config.toml
crop_scale_min = 1
muon_scale = "original"
adamw_lr_other_params = 0.0014
epochs = 14.9
weight_decay = 0.04
Rows from block 3, named by matrix and row number. Rows with one number belong to one neuron. Each number is 500 + 40 x the weight over its row's rms, rounded and kept within 0 to 999. All counts start at 0. Numbers have three digits each. After the name is the row's rms in percent of the matrix's.
# fc1: MLP up (model.blocks.3.mlp.fc1.weight, 384x96), inputs 0-95
# fc2: MLP down (model.blocks.3.mlp.fc2.weight, 96x384, transposed), outputs 0-95
fc1.43 096:562498485506530500515552454457479508515472481454552463530513495500453449575545547420479477564504456530513505450446479545520509450500466504508552487521494515550453531487436517529531350549466506481492513494506470537466569540505547455528535515494463454440559528524529529583502494516465571426
fc2.43 159:483493504477526480455514458500494469493607504490536475463428538486478498530459559553495465490418486491569515526438576491476522595431495499528514509505483366498507551569468489527468439499457483544485489542438434470578494511556509533489546473484507456468530510584483449486496482500512507505
fc1.45 111:552446570512492531532509523474523540506518496548537520464568498562518497470498491453559443510433520508493567539523488466497526515535413445554508522472479482457483529528461540453455476480444462463573458590427454527543559477531539521484494433525463407479568454476480430493484481524533468475
fc2.45 084:442459528557448530540575476474467471450400502467519517469525485475565521527514527530489513545501439554566517470445544528579513536533479480474497523532501466439550533424494514484457472475517489461554433505466530503498438526509533557451415525492465487507504478541426481500437437423504542520
fc1.46 095:499492479532509556471544465517460495515505459473478545467548503460495457594545488488556526546539487473463434577548498423517478430428547541526464504477453484498501484521509471507524565518625446486469445504533458559523414476551553485492512524475508457439517490529564494489536453470526507566
fc2.46 070:492498452492522473489410504522480449483485516425499475428495440431521576528505519459460470508493513516537487480453499464489474470504548507497508593480520562569500508490422495577539517484558484375559502493440526471535552437475501516527502497534411495486519537471561555460488515484457520556
fc1.47 085:556441504456468529517510495446543530521439470479484455449548526490548479555552483454498415533487524527477448501499511431515584492519475486458518519587465509575521509478463514584493507520503514525529522536499559511464507549415534548472549557533445453467525492535485500517526502451477633485
fc2.47 091:516514494529566579456504475468494443474531568489518522467444529484469587565488464560503480513473478583535538504438509520551440568520520414476478515477436443487533512549504544526531493546460484514534514515482442546526463589504478483502501441518461492486550518615497513518445494455497458543
fc1.48 095:460522507467525586521491545435512475476584507505435480491477509513482434486453492479472513475432470502478458459553511462499377569557494408502457514493494483532524540458508536460481510456504499453516529566503489504527537436531579425482537512523446521481509519482543445476480484438593457496
fc2.48 084:510514465522457479493477501518520429527501525548517512498494477441512440550503520541451503525479501525460432461481465421496500458526519527483553512514505536531534476481446558513553512552475523500529551457464617591507431517431513510551505430543567469499508476474422477511486398539409489504
fc1.49 099:515492502557572493525500534474531428524500504503443476463457537517463467493482568583470524443510473486472430480522550501548560486510586429496544559475490478490562488501509532505500478566544547502491465482484508463440655546483464462530501500530556556492525515481459531487534536504549480430
fc2.49 078:473530514521566502452448473566525500505485505561530558532548423492563488471525558528510525520448582562522515466487506504404511448516540575546531532546463433507505502490403444507459530556466531521561436475511463525425531502488451530480526451507501520507546478433519488562479508508510555509
fc1.50 076:431501466502401419559472505494462490503462473556569478450489494473489533545508504478542560498478539522451465505486548503567539498498513563498403453450533513511447561476556466491545538490476527534498447463528546473566490503464488464477500564522512427454516519460505509533415502423516424476
fc2.50 090:489562474526532424486494465538514497406471452488521476433456487545462493489558563448490513442496554484489513506504466510492525472484429521488482503434569524521510509478480487579434448489539425502543495489490502495537479493529492504593536370491430497525490553565518537461456486509492571544
fc1.51 110:503483529541532422543569514493480438509430564481462496525445496500490535532539470478486499503529544530458548536492500480438470537421606465528463515493472525487471508509496465480486539497480482541460477507423561507532484576520485460515519495584443498555417477559404481422536495546526482534
fc2.51 088:483507495443476568437481510462431535503466468506507410517428509536494431452526419390446495460475445521459508477453493503480433535551486455474515554506492443495470476552513516511516526504456469514461533545549475501517586444513501490465551520433497438480486502460426504449516525539488437531
fc1.53 100:526485502535470491524514401541515488500522540429480492515583550518509548572538511481492561459459467432488495502496490464533496520467502491484566480586512423526456477466507537533571525489519448529495459471518572466529505492442455546428503505462485471408431497428493509513480433448570472465
fc2.53 085:562496478464501441473494556487489465448477582520508521440439462462445472559546508541528443480462550525503520545566544495470491505487537477494546522493526564513536497468482519553580555429480476485429457509498546459447472467529538466546523422470508542533465480453468405498507534509560584512
fc1.54 086:471543486455617532533492538520555483560479430495493483524579550488481492487440484526499456416432543568504459500518489508473432501531509517483561523530439532529454484509414540471465531567520528489487527561402483490511463491509570519472548470457522501439504491466456507495457553541507549500
fc2.54 081:441485527478504392515446504489537493482548463538500517499415516462589505479509512537522451509497515471528510477432499472465449453497521497451583453539505470454521450489512444509524515580519503434484485481542496541479555502443509485446569551515527455452522468528453430531544477523383465526
fc1.55 104:483524442591515502439543541481519446535456537527477500511557584471448532473535421472440429584529425506451450513498516482515517487514563497482417458536498525510542498529519428512495476482422503439560512429520492521471473525507465451519507529520510452549461487444469480528560478534500556514
fc2.55 078:496572562487454541500514518467504548438539488483483500492469567479503525460496468453458563427500585575488557508493467509530456511527491520436451555481399528542460571463522466517449500535515504497499511532550507539565584488508486477535455571477501501478426462573482497481552516528488566541
fc1.56 107:551505525511549512501400522558495528543452475464511490432601473435450489529505528494519469553541421444478502442505502508508512501512526505498557446491523545519476478525490519448458511565441465466470480509508454627508512546495482481441544456501504407462551534438476494509566491467545487518
fc2.56 079:468540508507530486501528539529411528537457480512446565448493379440494451554503478476561504429499576549522500527506498476531487513520424474488519490530489547533522456560485505505477520448497498518476399468505559466503551488463543476554478517455483523476503502572484509504588588461565488507
fc1.57 092:491447533487489536477451436495460514524519501453496491454446496459503518386561499485501525495499477542496488504560444513518573470466515558469470477542530567441511468458509459456486515488471501457445479533438517497530403499478556511467440479521445453359486464480477542459486518481448480567
fc2.57 077:524522624500552513543484484470449512497505521508497581483434472536487455524520541556499503497438461427587509461497485453513490458480487533491504543486582469533464541478459439490436496517548422427502508465524499443421412495530487478459469515490436554475460507507429492476524465485483536510
fc1.58 110:499523427445542511504531494523468539636513511473512493502497508498478502471537463462514538560518446506513541501564459483474475488546508531518521518562519509517509491416459577512455516613480506447451463553537572488529433500462522445473481449428490490503488472474529506577472550455493483582
fc2.58 084:490491514558528505513491512611433454444497542482476508495430505560526488504496508488436477484426540557530537511489466476453516465441514511516426437532578557431493437479457441461506483447551520507495470463485526514516396522516556565535575513437478449523508522483508551494539519464503533487
fc1.59 115:510547497469506525451527435522456479498506426506509492462434511458490554497601468499582478569493514518542465535551456436513528463496510599482484514577477613509471495497473467501534529527536453526554438506510533550484426546532497505500441554456553479461551455505503527542513490498511569500
fc2.59 093:463511477467564566500462513496547552438487499508446500402464515477532471519486512525450438505423604564501438496498484571466523447505520452513520481514514518509502459473517529566544419469527480437536475498547513448491497419534499558491498486458452530449542465529532512504506539420510476579
fc1.60 104:490514481471577479526474486496547523544541460466455528490557523547516538464532531444542423528494416508502540447587477468524556505485493505492521524531499511446493440536474482519530441526491485545496517357437515492428599487459523462507515505483535504502517436493471551462527486582477530546
fc2.60 187:488557499464482485498497464520557488482506504486490530490520463511521486539496505480513540428541527418470523460566522491478520592415596517483524562474485459538559504469522517505386527564491469518517449566561473485468524524461469478542511443435490578564447503523475515420472536473526548479
fc1.61 098:515494453538509429561559477472549451472516504508460474618505491443502525480497495476502519482544560483484487456502575540491505484546544478446452594504497519534540571428505428467532519523477466484527484492502509445524589567500493424527433497510478549484484452564464473494506493563565516459
fc2.61 053:467505474509529517486461482502446500443505545524531482446509549515488520529502512459578502400514494520520464426459442425488426463483483438512535564485487467523499575494522437491502493472537590508464514480499454490544499553453539482470496460471604473520526520499445499431568543550548576537
fc1.62 103:489503474561579491511549480492566468501497513495469472540491468518510471501536545506485457457431528580456479502474580501514513398497480481554594548509523449527450462464534496523519590496488553489529472445479536538577552416467512549536469457522480446476478566479512564518559502511542471480
fc2.62 087:461534547472515483501532537506490529509558588517552527492504465500484465543464491576506573545464491454471503471463457566490502441542480440457591464437522545435507493446497519539522487451529549512440508452470493425476528600510495504579444466450415494515474477448544508450473492497509506527
fc1.63 124:572506510498495567506493508507458480467525499467511524508499521534447439583577483489498482514465545473396526419556490483580493472567491519520499516482488528435456498513468502450504492545597482522426522564475509495439431546565515493492600448507460472491545480437476516509454516525472508543
fc2.63 106:504521541478505531518482471457468486547459542488522537457527479586502467413487514469535493483457550547516535452516495535592516535591564551479487491505462476464430478528524548502471515470444544488447448522573537523483501448460548443449556582482493511543427542423479536471512546516452486504
fc1.64 083:560506520516472518568541522527479506469585490452467517511538454518538458456482505495519474568529495396460537551460476541492501481554468424585482466497558485533504479460533505456488508546507473478500487466458488580517550475466529483372489493447463513438434477504494495513555504559480438437
fc2.64 111:487488501491459360502465478560544530502537520536501467415510425506477535557540532518471494462545487521526470488512524525550466493439482510532427543515558474522502479504554395478571452476489471507508497556498545483446483496488526396467408517542445504498490485507499485494538466432551519505
fc1.65 096:479527500524518527558541513463484506552504524502467554462577498558512524529478547498485603533413446423509411477497467518502474536494561492496534485505503485471452513505460505497550538521515471575489350486472468524513501455472438502422483529514500530485444504505510583534498445432494488497
fc2.65 097:531465542454440501535465514484516487511512481482511541445447505478512516542509498531548485476462514503527498493557547510519409461451549495544448525484579560482450486520438543628556552528440452592478504446500488427478496523466498511517478445454478542498504499458413532509543539446508544544
fc1.66 084:515539495455475459559516549499517532531534467448511440500526592526539508471452426485566470455496467463465450469495486474479454524501550433484561491567484445422535537469480524484498416496523484493509416545465541478419545540527475491476480498542538528497405479495467500563485471427492454455
fc2.66 091:492477589502454516479504477447528517517451550462515599568483549479485536448506456535447487468500518498562503489520503517593437471524560585503485516531441546443497524486528481494514494564545457530423488500486496489487526554505493513520508475485549546432474466564487441399548443492488565495
fc1.67 116:447528501501471493527523534484493434482482641473497565561516534475476457489450527495442436483529502472463461543485520472593535436548563472538534598487526477476553511524476508443503510571525483493575496507485550445530506530471444492478570471493468468503461470464504504479430478520555525545
fc2.67 092:475529497484520522467440531515480519495465526498516455502477527531423493516477463409510533483451496529540508499495474475573570436556478543486417552505503522425461484492450517567506512467529535570457423543486596593468557495573470509508525501488450528548486435498550522481541529434494521471
fc1.68 126:425503536494516499501480543507496468447534531462496435452541490448536483550494556470419493561443498458473512505515530470569451506474459545524481458559487508443561519552485488529419540501516470507411523489465435494426539491504522478493381544488462498527577554482438524484491496479523536565
fc2.68 116:465501488497506542530514534509507542464448471583501520473508445511479480545448451506514457492478590460450490532454449529516511534531517492450578485538465490479378467400504562535490494457516552435531507537575489467531456494450539547445427566488505517495462500491471455485501503557561532463
fc1.69 123:524514478458483467489461541557506397477484477459520452493484558559523525558551490475456467565488443539556487534537465578428456502569492495494483484454560510516571502452485449484424484466505445516475518458474494463516509548513447509491424470460454538531478518398543481573548477487508530506
fc2.69 114:482478513471449554464517519486503505489425469506543534515495547460515484543524567421480541518463487513478459514487458497474507432552456438485480479478495448493500490465495424525511460531516522491501433531516557449559514571511555481450369536501508428407540538505547515492541556423560488510
fc1.70 094:507508561555422523471530476450504482476440518491472523532483526480450503465470490481483426500457528530431505489503493557528516471568480555477475559486490562450537482458530548547536443458499515501566494573484556459493523576538511465480544455489522534567590494525510530484521529477445494633
fc2.70 085:578519472504518537497524493448501488489523554554455466530576540528478510494474567530535556540447474446549454529406585544547472544537442525504459514548526475497488492484571515449504480538443506458583467517539478499549512460560488508480579569527444491429467531486514550548452520485510507516
fc1.71 095:457530464563516504472536510439465447516478522505497450488502467538483530488526437530472494526518451434441515591469489520434460488420486454495495473470434467492514510504456501479518543409526465511458494424557446578507486541538552515445495551514542469516443444547528527483564440559459440471
fc2.71 095:538482499539522536529539489525476500441537463438541468485454631584513406481495505494455508528530484536487605479525526450518411490481480535527445538551542559509470478466479547458501485514510473493461476516553540559455530463477517467495432537530522490466473481470518558482539517491460590478
fc1.72 094:511521535448447473479490518496444487517482451512521512504500463520469514494485422482494536545524424485470543506521448641548524423506506514438539474410520508492561510441444454501506450507461471481478491493432411513427488519504498493481495530499486496397547562428477487458501522463556526499
fc2.72 083:470563551400512555517486531519564492448505532480563543475418511517448505570563524473509486512467463526553454532477533481600530521544452462559535519456456464513483504525560491542498499544487496539556477510447463484526524469539532494555484515535497521429556477585476546477552470499536575501
fc1.73 103:516476490531531485548440505485586498497516439474429523445522489548484534475536499453485477562530577556499566499546518513496543486424483477435520555528512470531570528459497528516487540546531523495557557518481483508407430541545524552412490528518435559543517490516518538542592511476467498489
fc2.73 106:506444513410549488463526469483562533550470495521474493496478524547499567521467504476427463490506520533516510411517513482483482495446468502449462528523451566523524531480609559562510437476558500486542520555541457514511539505442397441521464548511503534485449517499487557586484494507463443528
fc1.74 114:500451523447525497576499491481467545496530505436498470489448539480487486467471444510514540434525537466529434586487457534547524527449498433511423463554459508526485484466431422576516502503490520494454454426503413526509529541419443511533492512456494499472550503484567458549429521505478454502
fc2.74 102:493467484483503523446540525480486474466436484459536468569464471520564472457549539462446473459517530511514505597571444476485497458538514503540486466471474515554494464551457508500563432526483535507571558543503519545446495503484363469540484486402453486510484516500481467475505529438500451442
fc1.75 119:424514443518520496471537491476520503498486481495469506474467550424424493450524543508504521533512477482477464476567448393536463448473517458567477516565514536557457485501515513550495487558555474486525467486479572579552505521487474532519571496460496453484604504509489478546481489593579521539
fc2.75 089:518462476513466425471516488554523530536480464497538512535520500556493463530522502552466514506427584535538496602561464497559512464471541434483377593469480535519499506430501495536482499482495590439456432537493479459525523478505514477479462558510478500486475446527530523516443543473540546525
fc1.76 119:480512496506511575512535498429502506558489595487480534479516513530475518481537519526474449503501509477508429529454516512511493446454489519501384510418495488542526550561536499490441479469543558504527501495508428558542471526452348471516481549472497460509527500422456501529549522508437482467
fc2.76 120:484517457491534448515460486519466540442514490541444416494534501514556505438497486495493510489499538530507519554495460511482508508569549547566547490488479524446485511432495531505478514453465488509545611495417565467479501471518464448433432517457457515432482488404546498432490490576509478425
fc1.77 083:462527501436513595529461464427542494518474524535510474473518534521462429570532470455598436512549515585496425456483489497527508431495493556551539521482508551496505489497431456490492469528472421458503585497474491551457537521507498452551504515486516460518517538523441504532484514502436545429
fc2.77 093:421551464492511525514530438502471491501563523558478419446428541518508435509477520502504465505519442472517464469484450465475472552479474529438530481490515464453480524585497659506482421477455514504499483536481461505542562465506441494505560488453520501562531477521477489553498483445487549475
fc1.78 110:482456509496519424505542503488477462486471516574460543495508566540493570426499477494426460512542551536601522471497474498502490466495469450530520513549470546497485505434527524516549537561462445491551552470454487512522435502477510454555488559522475442465392554463521535435529581477505486526
fc2.78 102:529497581422538556502550521510472545579498484455548489504473510503453442431513459546477526530455454495529540502418460527467562440538492507486513580504526450485495478528448544532453491439489490540504452514543447483531456499547438522531425459471533491499483471443564480585511548525517504564
fc1.79 111:557518479466543421513420518505486479517493498497534454458539531503544597503443481496541515532527499489519531527475470531523493492444518504523500499474474549523545516452481446381461456532470450478435500507493496412502547547571525454540480473473505528493485499463567476554559473557588534412
fc2.79 096:451466498476444481470486551493541591448360490498557449515485532403556445547539556495533508522484438529479461504497532492519522515548464479514438509556430482494529491503479453484510441486462535457502433462449512491572555481471505495513491568501555511493509517510518509474504508434562505566
fc1.80 108:479587497511467531531457458503490440546442508547546483443468559474534483517553443451494510538556496576515521529533494571438509551550498519490501520520527483469597446481513476480453483512492450496422462455523459507490510577499536440541534571497515430525512507506444434516483522558553473568
fc2.80 093:456546391510460492443484536427472495596488514469509435530440504419454487519539491435543567473506457566495456449453501480440509509514443499508489414515515512415525527504458430542475492508508494507511494447513506563528523464459549474484417507439441525494520497465531517510460500515532494468
fc1.81 096:500532484518506515561527565561500508569484404424515512545533516443506486419488472512487468457517503557516554520511508517475504492508497417560514510547465568472569526519458458470503454522560453533515403521503509514389478478474508510485514470550470554577456486472493578461504513536452506535
fc2.81 129:477494514519532529487496544530584494532472563504463536545537554487510524439511451513525523476467432495471524473514487464534496449494530490565486461506488599425537463442523534511516519568528480492518427515487451477476572482496497461419563572542484541511539492563501416448509420524427463469
fc1.82 107:495414456483434502540523495483551505498459491464471495445483487470558450466456447558542501476496523538506514481539504439501504460456536419463539516511503519433444486473525524491543458462489506423637532505483484456479448505530491520478448544486503491515482498488579520417574523525420428492
fc2.82 080:475460523447492585578497474511473519506469526484498477501528512545535509461541500503460540546463488507443522539496536537540459438522458489507499510528468524475442472540597540454452459566539564501505488471565437446522477454496546456489551499456473509505467508442426589586410509502511489563
fc1.83 121:528492559470514480493550511488467526505425509561472462492448467466479521489447463489535483524508471498438519486479491471456507474434494474514448535599527540570432478632473488518515514473440543507643472472451476605504547493526528522504457503520473486515551509473477526476502526523460467521
fc2.83 114:455510521526455570543524512500489526450484438487507486531503518535566490534536448492478484531413500546489505638489442490520470533544492519472452484513481483528556558435487486523495521495509590420527540527507443491466499487464467572445465524417509493473498470586487479485446459503543577529
fc1.84 106:566530525461490497514433453522525547551492480442506505397532458423494545514477513514511493515495523513474455509546499540478592488580471495528424453494526516523511472428494507457495511463366530438472506462440477493509531539497522445521537576518513430443564428500506489506494478505529525511
fc2.84 080:505506502476540477478511482429477508499497498502574587473496608469466450477470503436506502439474543531578461476479471476518544465498560485520528408473442451451536506513513481458506492517551463491568447426493533504510528450406513547529493473477455515507503589494539527503528539413559514473
fc1.85 121:513479410514516526513487429475521507541530423477520501517504461550505520495575470537510483544499471491553485470500457433435483487462564532459460490518510512520535457468540486519492496538539479388453540506538550511522478475524457505500504443471496468553467523331554488579502483468490534463
fc2.85 104:498535495527527417398495494465495548497471459501522520516470452478473464478500446510496444493489468496471507508504485482401459488505566470442468437531495539457499501475533549494530474484527592441453472517470553545557485467576511523536452481477494529486510475534515569472456542488524346460
fc1.87 106:511549536511494489513489470594545535472518490521501490578475477501439501459575453481529528482502547473546535469527482508507524517518447452476461613514502454502495504445451419523524549537515440531411481396510526477465501531531506491493470497512414537453484490474446556465447591462499532531
fc2.87 090:480504514468532491524518448403549523543477544546499566497470507644490525527540503395529521531485492546540438494535498508478493491497495491560474453507531527481535573523571525479521458549532529444434487450511482458499572513461462498535474498483504543545422494480497463481501569531581503475
fc1.88 114:545500533555511522508508490514499472490542492519481492575486501544402495517497469457488505504470575533505528535498527457559490524487533442501497607478537474474480487517529458535546501502556505541374441481469483469491434463468547445558522429529451484526534536541369498450449522495485471497
fc2.88 087:437523485551448498492511443462518475528458518499541463495503516601489480536471463482525554456441499522514504510531502590503537494522521441445506486446501526507469515521560562477426497433444552444433529515551451470533523514454486466455493502505442538486440540413487454430506569564451481534
fc1.89 087:490507503480463507494454505445484485476517475539505459474519567502481457525497498383556453540528509632509479497516487446478541462527531451499478541452565540523573511465496519515498514601526494502510495560487520537451491521449591494417523520550418554467524502500469501456515497542450545454
fc2.89 111:492457484479562478441461453439521460485541550487479507499472511551443582523431532500457547542550511520487541500462491528490433603481420474502454544458471516478499444519575565545505484494468518501516502521472452584504532499539483386480498530512514436520468504467505504522485416455474452526
fc1.90 092:515465470469523496540509535470490524559506491519497451449487472529434521478470529516492530498534415537461516530533546551442497430496524539567476432525460503512516464552446531444534531589558436444497503512494503480553582510418500485473505499463513545478473532568503586433404551471485474503
fc2.90 079:487592525528469461506401417526555522446529455374413472514454500544502475476512520521506517470497498494482517485517422507458461473473473493511399542489525505522467540562471583426487454555525568486498530520472449479539565493470512536509511517435472490502493491530456539485511514497493475460
fc1.91 095:502567502534446508509554521502509530468511420515449492436492469530483517461516518595475424488514539514475554514594600479451474560481481502486517488474453460506555458544469494477452485426556556517545519382461541511536521497495523451446461508525508504466474443464505474494452431511524478522
fc2.91 167:580532457450490489530500471500523498450614490515512521542473503489481456557517486524464481465566507422442463504495535514474525489490443495513448500497519512524503482491423450474455606500471471511486525509602527494382482488529447540481448564572486539501438484467536518493456457467489557499
fc1.92 082:505511493486562460458488547545639499522438426445500467506552503515495482470480434500514478385530446509543527496516495528507478477501512472503547515563506482515598485456471532441483520493554479458521524495461507450490548463495576490579510496573492479500534549430472465496460532460506563508
fc2.92 107:437452508473447440489556450502570527516555449558491491502479459435530524473533494572504517477471486485498466534561516551549522430404533525525550452491554508569537504420520510452538492527527520520472583485490519502529465479507546383506523497550478503470497534505491439508538455496430467539
fc1.93 122:429463504558451521487545513509568414460496473518497439450509519469547507499499426500464494481469511479511533466533517445524493520511493432551569561535519475469549500466466467584518470404502539498396500504535485448525505478532538524479392497479511535540487517483437485443415508515485449518
fc2.93 116:526492406490450496500491467528510442497475447483493497510535484521528487510471474500529565556462569400480580512497617522558449488580496484452545491455492493486399525443511497448434489454469558468453508480557478527496458524492463554460457523524477512437436524480486464538474491492492530467
fc1.94 080:487499466459485484471491482531565492500436500545523523443497537413487513569454494519466533424475508422496467546580483530496423515477484509498480500520499467524491525509446463514520497483528469471480488482429551517545510538553504441523465511424503422497515551492580499517475494405646495510
fc2.94 094:427504500497463477501537481539564462549519510608554444479492454482457531541543533484506422531553489513501459529480520477539538475392571549553576499474452512557545545452469451541492500504512479464520599474516512499491501485458552463534517449540553520538537482501494479494493471464482561570
fc1.95 084:438528556501503457588459429525552485465437455464406449447495476467451512563540450479533489490477502500495472425544484496487478482497500417457524495486474484445536512489468448559482592501506518487509488499524453547473497487510445486504509427478418562534419512551451543521487516563534518493
fc2.95 121:453479452472501518502493538521464555553490539451512491517611515439459491477483488519507540513509514469509516459538538545425474504376525516474503525583490487489487549494500391519457516482445427488488520531424524499488534490430512503506488529481518483525429501582516559481509531591506427495
fc1.97 089:399483444556500586598559422469487507489547576501414510469492489502447485489562486516516566512461460522500420495534485519499426511498460459485483539530498493542466430515481547481484523525528463510484507529487473482588538531538521500527515515457578496482501544497570505483471569460549525525
fc2.97 100:549517448494458468482425458465531498471503456483487487570583470493495445511526540515428459502444516490445426498473456498498507447477493497520577536497532468560505519478416546478494578527565438496541485523496557532471507519497499452438549487527475560561519469446439431561552446484464494533
fc1.98 093:452467505498517499573569433469487489556538536445425542474468457634475541522541505512470587530476411527514464443482515475570580526532538441535527471489497467501517414507471535482543480529532500510523491491517456538492546428505485501564501489534576525513483543537506527513510547504492504492
fc2.98 113:501528538487476536518491480516532539434508492497529505485636448478521476486532521486479532455408509518479506458592489512475572445485526540542470494478551422515476515520419461530502529504534449527533520573455440556456507538454484527510550491503525579512589490518558556563540482493493518519
fc1.99 077:492410482443519550487499485445533455519479485461471472499533552533528552547492518450448540515516406486507429483495450496517490473520517442494494525484521535509524506561422531551586465507470484575473444569445526581478574503468464541466530528508555511570546527548466505479552578508491510487
fc2.99 087:478484516488524546518454469531559519514507515442513515539537437450442482515482558553493546473492532467515462576480514476483530525512478515507415525516537438504501466568426544523485552561523483501501578517510388526438530442466506496448608502551509474468517479467478448559532467474572501549
fc1.100 091:462453473556431461520504498468564514508389528492456529517503489500478464471476460527469470514524527501513494553557494514502477493522490512443506476503519528507522445495535576577516497449484484459515443533590490451502564494522525481430497468458524542547521499553449522467493498550412440642
fc2.100 090:501484515564518543524472556470478486461452564530571472534527541422458476525542540536505531527464460478448476511498594490483457500491354561508486449536528470498481547428558506535465514495509516453450455462566424502496476509515518496532564484534498485477525505461503454546442536524531455447
fc1.101 091:470504452553522491506526482544484497536502506504486481482449511494469507542574435521521476486515518499509538434528599520555390502505514416427555495516449493490508517504533461455511548466472509440507409536516476475537525490465558454447528548489555532481609566439512515512513528503474434561
fc2.101 102:532557516539564455474448442542522477458451492507482458554529464506500489567489539433498522529480507534490498485523449486528547469482497562554516528530516504481396503563442573411520597493504547557555490455506513504485477491588448509547503469489452489472515450504495472551457526544448429524
fc1.102 085:514434497547514530607465519547502480410491437436508536520485484542430446468571486504464507437585513465522520506492467507505455503575502468484548455549522531462535498532479511486584502536539431498477450395526531491453533473440439462487479507538463535487448496513515533515502469531557482500
fc2.102 061:485455520482520470485525546479426492498528546513459436504543474512462506503580522428534435472523484484477499508544488483459545436464552463549506525491471522384556519570507453564491443463483515508496435529465507454470468561520459391535555538445463560528493509468448429495517486478467494486
fc1.103 118:500480518478461545487500532492557526548458499503508492548499420521496463524376514465457461500491454532482499538454501531519496530540514508543463491478510513498571467513505507558472523494343476558515409515468521519506493528469516485460485467470509561476415473568465514461495516502600577517
fc2.103 092:595494516547485511503454480503475532497445432482582542558527473494437530555496500496496492471441540521438421547501471508541389509518533547512447462513441557411541429523461451531524467560510500496515485470514534476520513431564498503428513507492495454501454479510523435459460531501521458496
fc1.104 102:492537419473487440510553477524536480484457480499453540531526480460531570473574376537470544509535495524549525474467535491494506469455447476495477505447481466504451491469559544521537481520512424466503500471475512515463439568484544442502544584472499431490522441504478465450405497570520465484
fc2.104 102:500444579492522485490577444456476415489501527497542457465512592559492468498421496422516515525477514590495494514519508480527463509446494510461496470492518572496487492498476474519469532480529524474451407471517446513453474541528567496528442472459553530537449490456517496534410557532499514585
fc1.105 084:497462508546503531494495566463499531501540489480502472505484462531510435442492528572417475514414422484515516450490474534510457461459529506484529496524469458464496396503397465448479462558485567483517477446476537461590477492487505457518525432509483507533519461499458537485413542557476426519
fc2.105 071:439550507528439435533440450480519461525560529565470487555480473523491553491435477541549490503493493446462579531431470520513517560519443545512488479488514486495435453490542492590510567492501535450496498555511542459452392515460502521514533482470504491518427485501471466410545485504527519440
fc1.106 081:485463511501492559543491419510487477493565532469432554519525509483505474497550526472499483617493533488545589489564502531502607491471538465519512508556513533552470471516497452532508510514534509528478403484430516489508481482431517481378464465464504477509460444514555543513518557450489479530
fc2.106 110:446451514506470476472500556506532476476553513521491481502441450470456518482586455498536456492487511442572464489554527513567488512448493517483515485526556536541518512415533484499552463449504416559494522506596518447498527515480423405413486478495516581484528481531440512564489474461472523515
fc1.107 082:513533499512468445506453530524545518432490443499509505523530487577514519460509509570490467523559528499496507477558507509463485476551467465494561462503509580494514479542453524511542469463581389512537430440434495550505552448415591506482479518476458543464481463542568434510495459493515530547
fc2.107 099:536470493476490503535496497532429428424547519426480471547498469511574473544520502477500524472527570485494464492558465488532601389487512498452494536455531476491573586493469528480493479458485477544551434581558501512451501494535455492558468500547476524509510504530503538575465474453516549532
fc1.108 091:518488566493502496477480379467526468525571511478473454480496515523514550493469477566481447471478478543550486434557459511521468594583468529480561497473535428522488506439515526475375489534525473502505533550504469442531478547533516456511457569533500530468447494431462498514470516471492537466
fc2.108 122:535460510530544476469455528488559495435553461532486429465462501484519536491478579508540480527514527495479556467505538473459428422461532501542580459497560451516478477499547484538465550473481515441494550447532445587476518488532534627533526502508443480491511484484495548475524479508440454425
fc1.109 083:512539539556477521490502473449472480499554521483510469543472524535540502408444473477557467482511513479474469488490492566487490489487501488523429530527505421489474489493520549457499458520577500532497448463504473614498476453573531516420503535536471381398499484473460495534546536460438479444
fc2.109 077:518497508543558461521504552452520513512500616456513534426557502510491545433546496476443528522544508504530499441499458550493405495478488527472504597554467524448472480453528469452514460433470529531530466481469490533466456507505506476590482518520510440533538512536541476417527477497584548465
fc1.111 083:483464595505418481495595497524597488485504536588438480577486479512517486495542412508528434514466487620453547461469534521495506516542476495473443541475484509441457482512485516453518435493491472472497490519514495453553525577475504477521506544516481436477462461534514525497470515450524475456
fc2.111 058:498474519478525524465523484481443494505525481456533437502561564555485544405495471539523497501470436513507500445451523574578483468500488512501550529452506467476472441526511457446444532561518494541487446470447524508491417635515505547535376488516493471524492480518534444500537498494497481523
fc1.112 091:494438526550494543598486475419489494509485503489533483495529506431460502536504548501472557517462529494450504394537503498493457570482534542441491566468510420500488457526453430512436515519502515477552543501490495509470506551485537466499467484452533463554481475515503587528526536608558437538
fc2.112 098:396523491505531487469421559478441522468527528522523461470433453467403574567561523533509495542561529528460502479530492541579471499493517484557555568571457459526453445508518524553502510498499516510520459502521539478469549515489517521470528474488507543594526462445474549495553466487516447478
fc1.114 083:452487471455452459495483537490437529486438461548533495448524564524490523500566483527486528495470483418477398551566508524505542521547542520459474542482532386500532476480501552430572455492530559534532469537473600481550516477454578523499452461496446480479497527476499545527518502474507501522
fc2.114 101:552475467433465458547498463504491483428529481566514467542452486515469459547534535469514484520612511539599516449462469451472503520478565529524494422455564547522525551478537489517425454561534548512529491429463483519520535443544454565529490512506535520506523525547477515511477461440477554515
fc1.115 110:442495526523482504510529493475495483538439467518514396469423546456449572403524498485495522492483522505562503488507479479509512524526505473532553474430498498555491474490460517549520516471538483458433514534529572420520563505485526451504473572453468432487545479495510535482511496532465470648
fc2.115 085:475500485521497459559537450411455488481508515518522449454490498484461513478544541548466529547515495474508475545541544488560440510532469448607505498499565551492521434511524476448485472520539567416486499428583461515555456418573511568492510492463528422514517530544511537527508481506524520452
fc1.116 083:472560536545476538500476408512592478522576445503506508486475500472509512487498440558533516472410580514556477554515532561490514597507481498453480514507522531533454482531457487493407546483500446458483485476434536534534477457523527481481506570506483498424442484432565506503526448471515527486
fc2.116 124:541479406559613568458494490518488472464525572489493508485502517478506536579526551452507450544508450487496439497491468563455514487507435476542502520530544440416477488523487521456528526467436502478473493492503474483467556560451536556518538455586498438517574482510449537482447540474492522483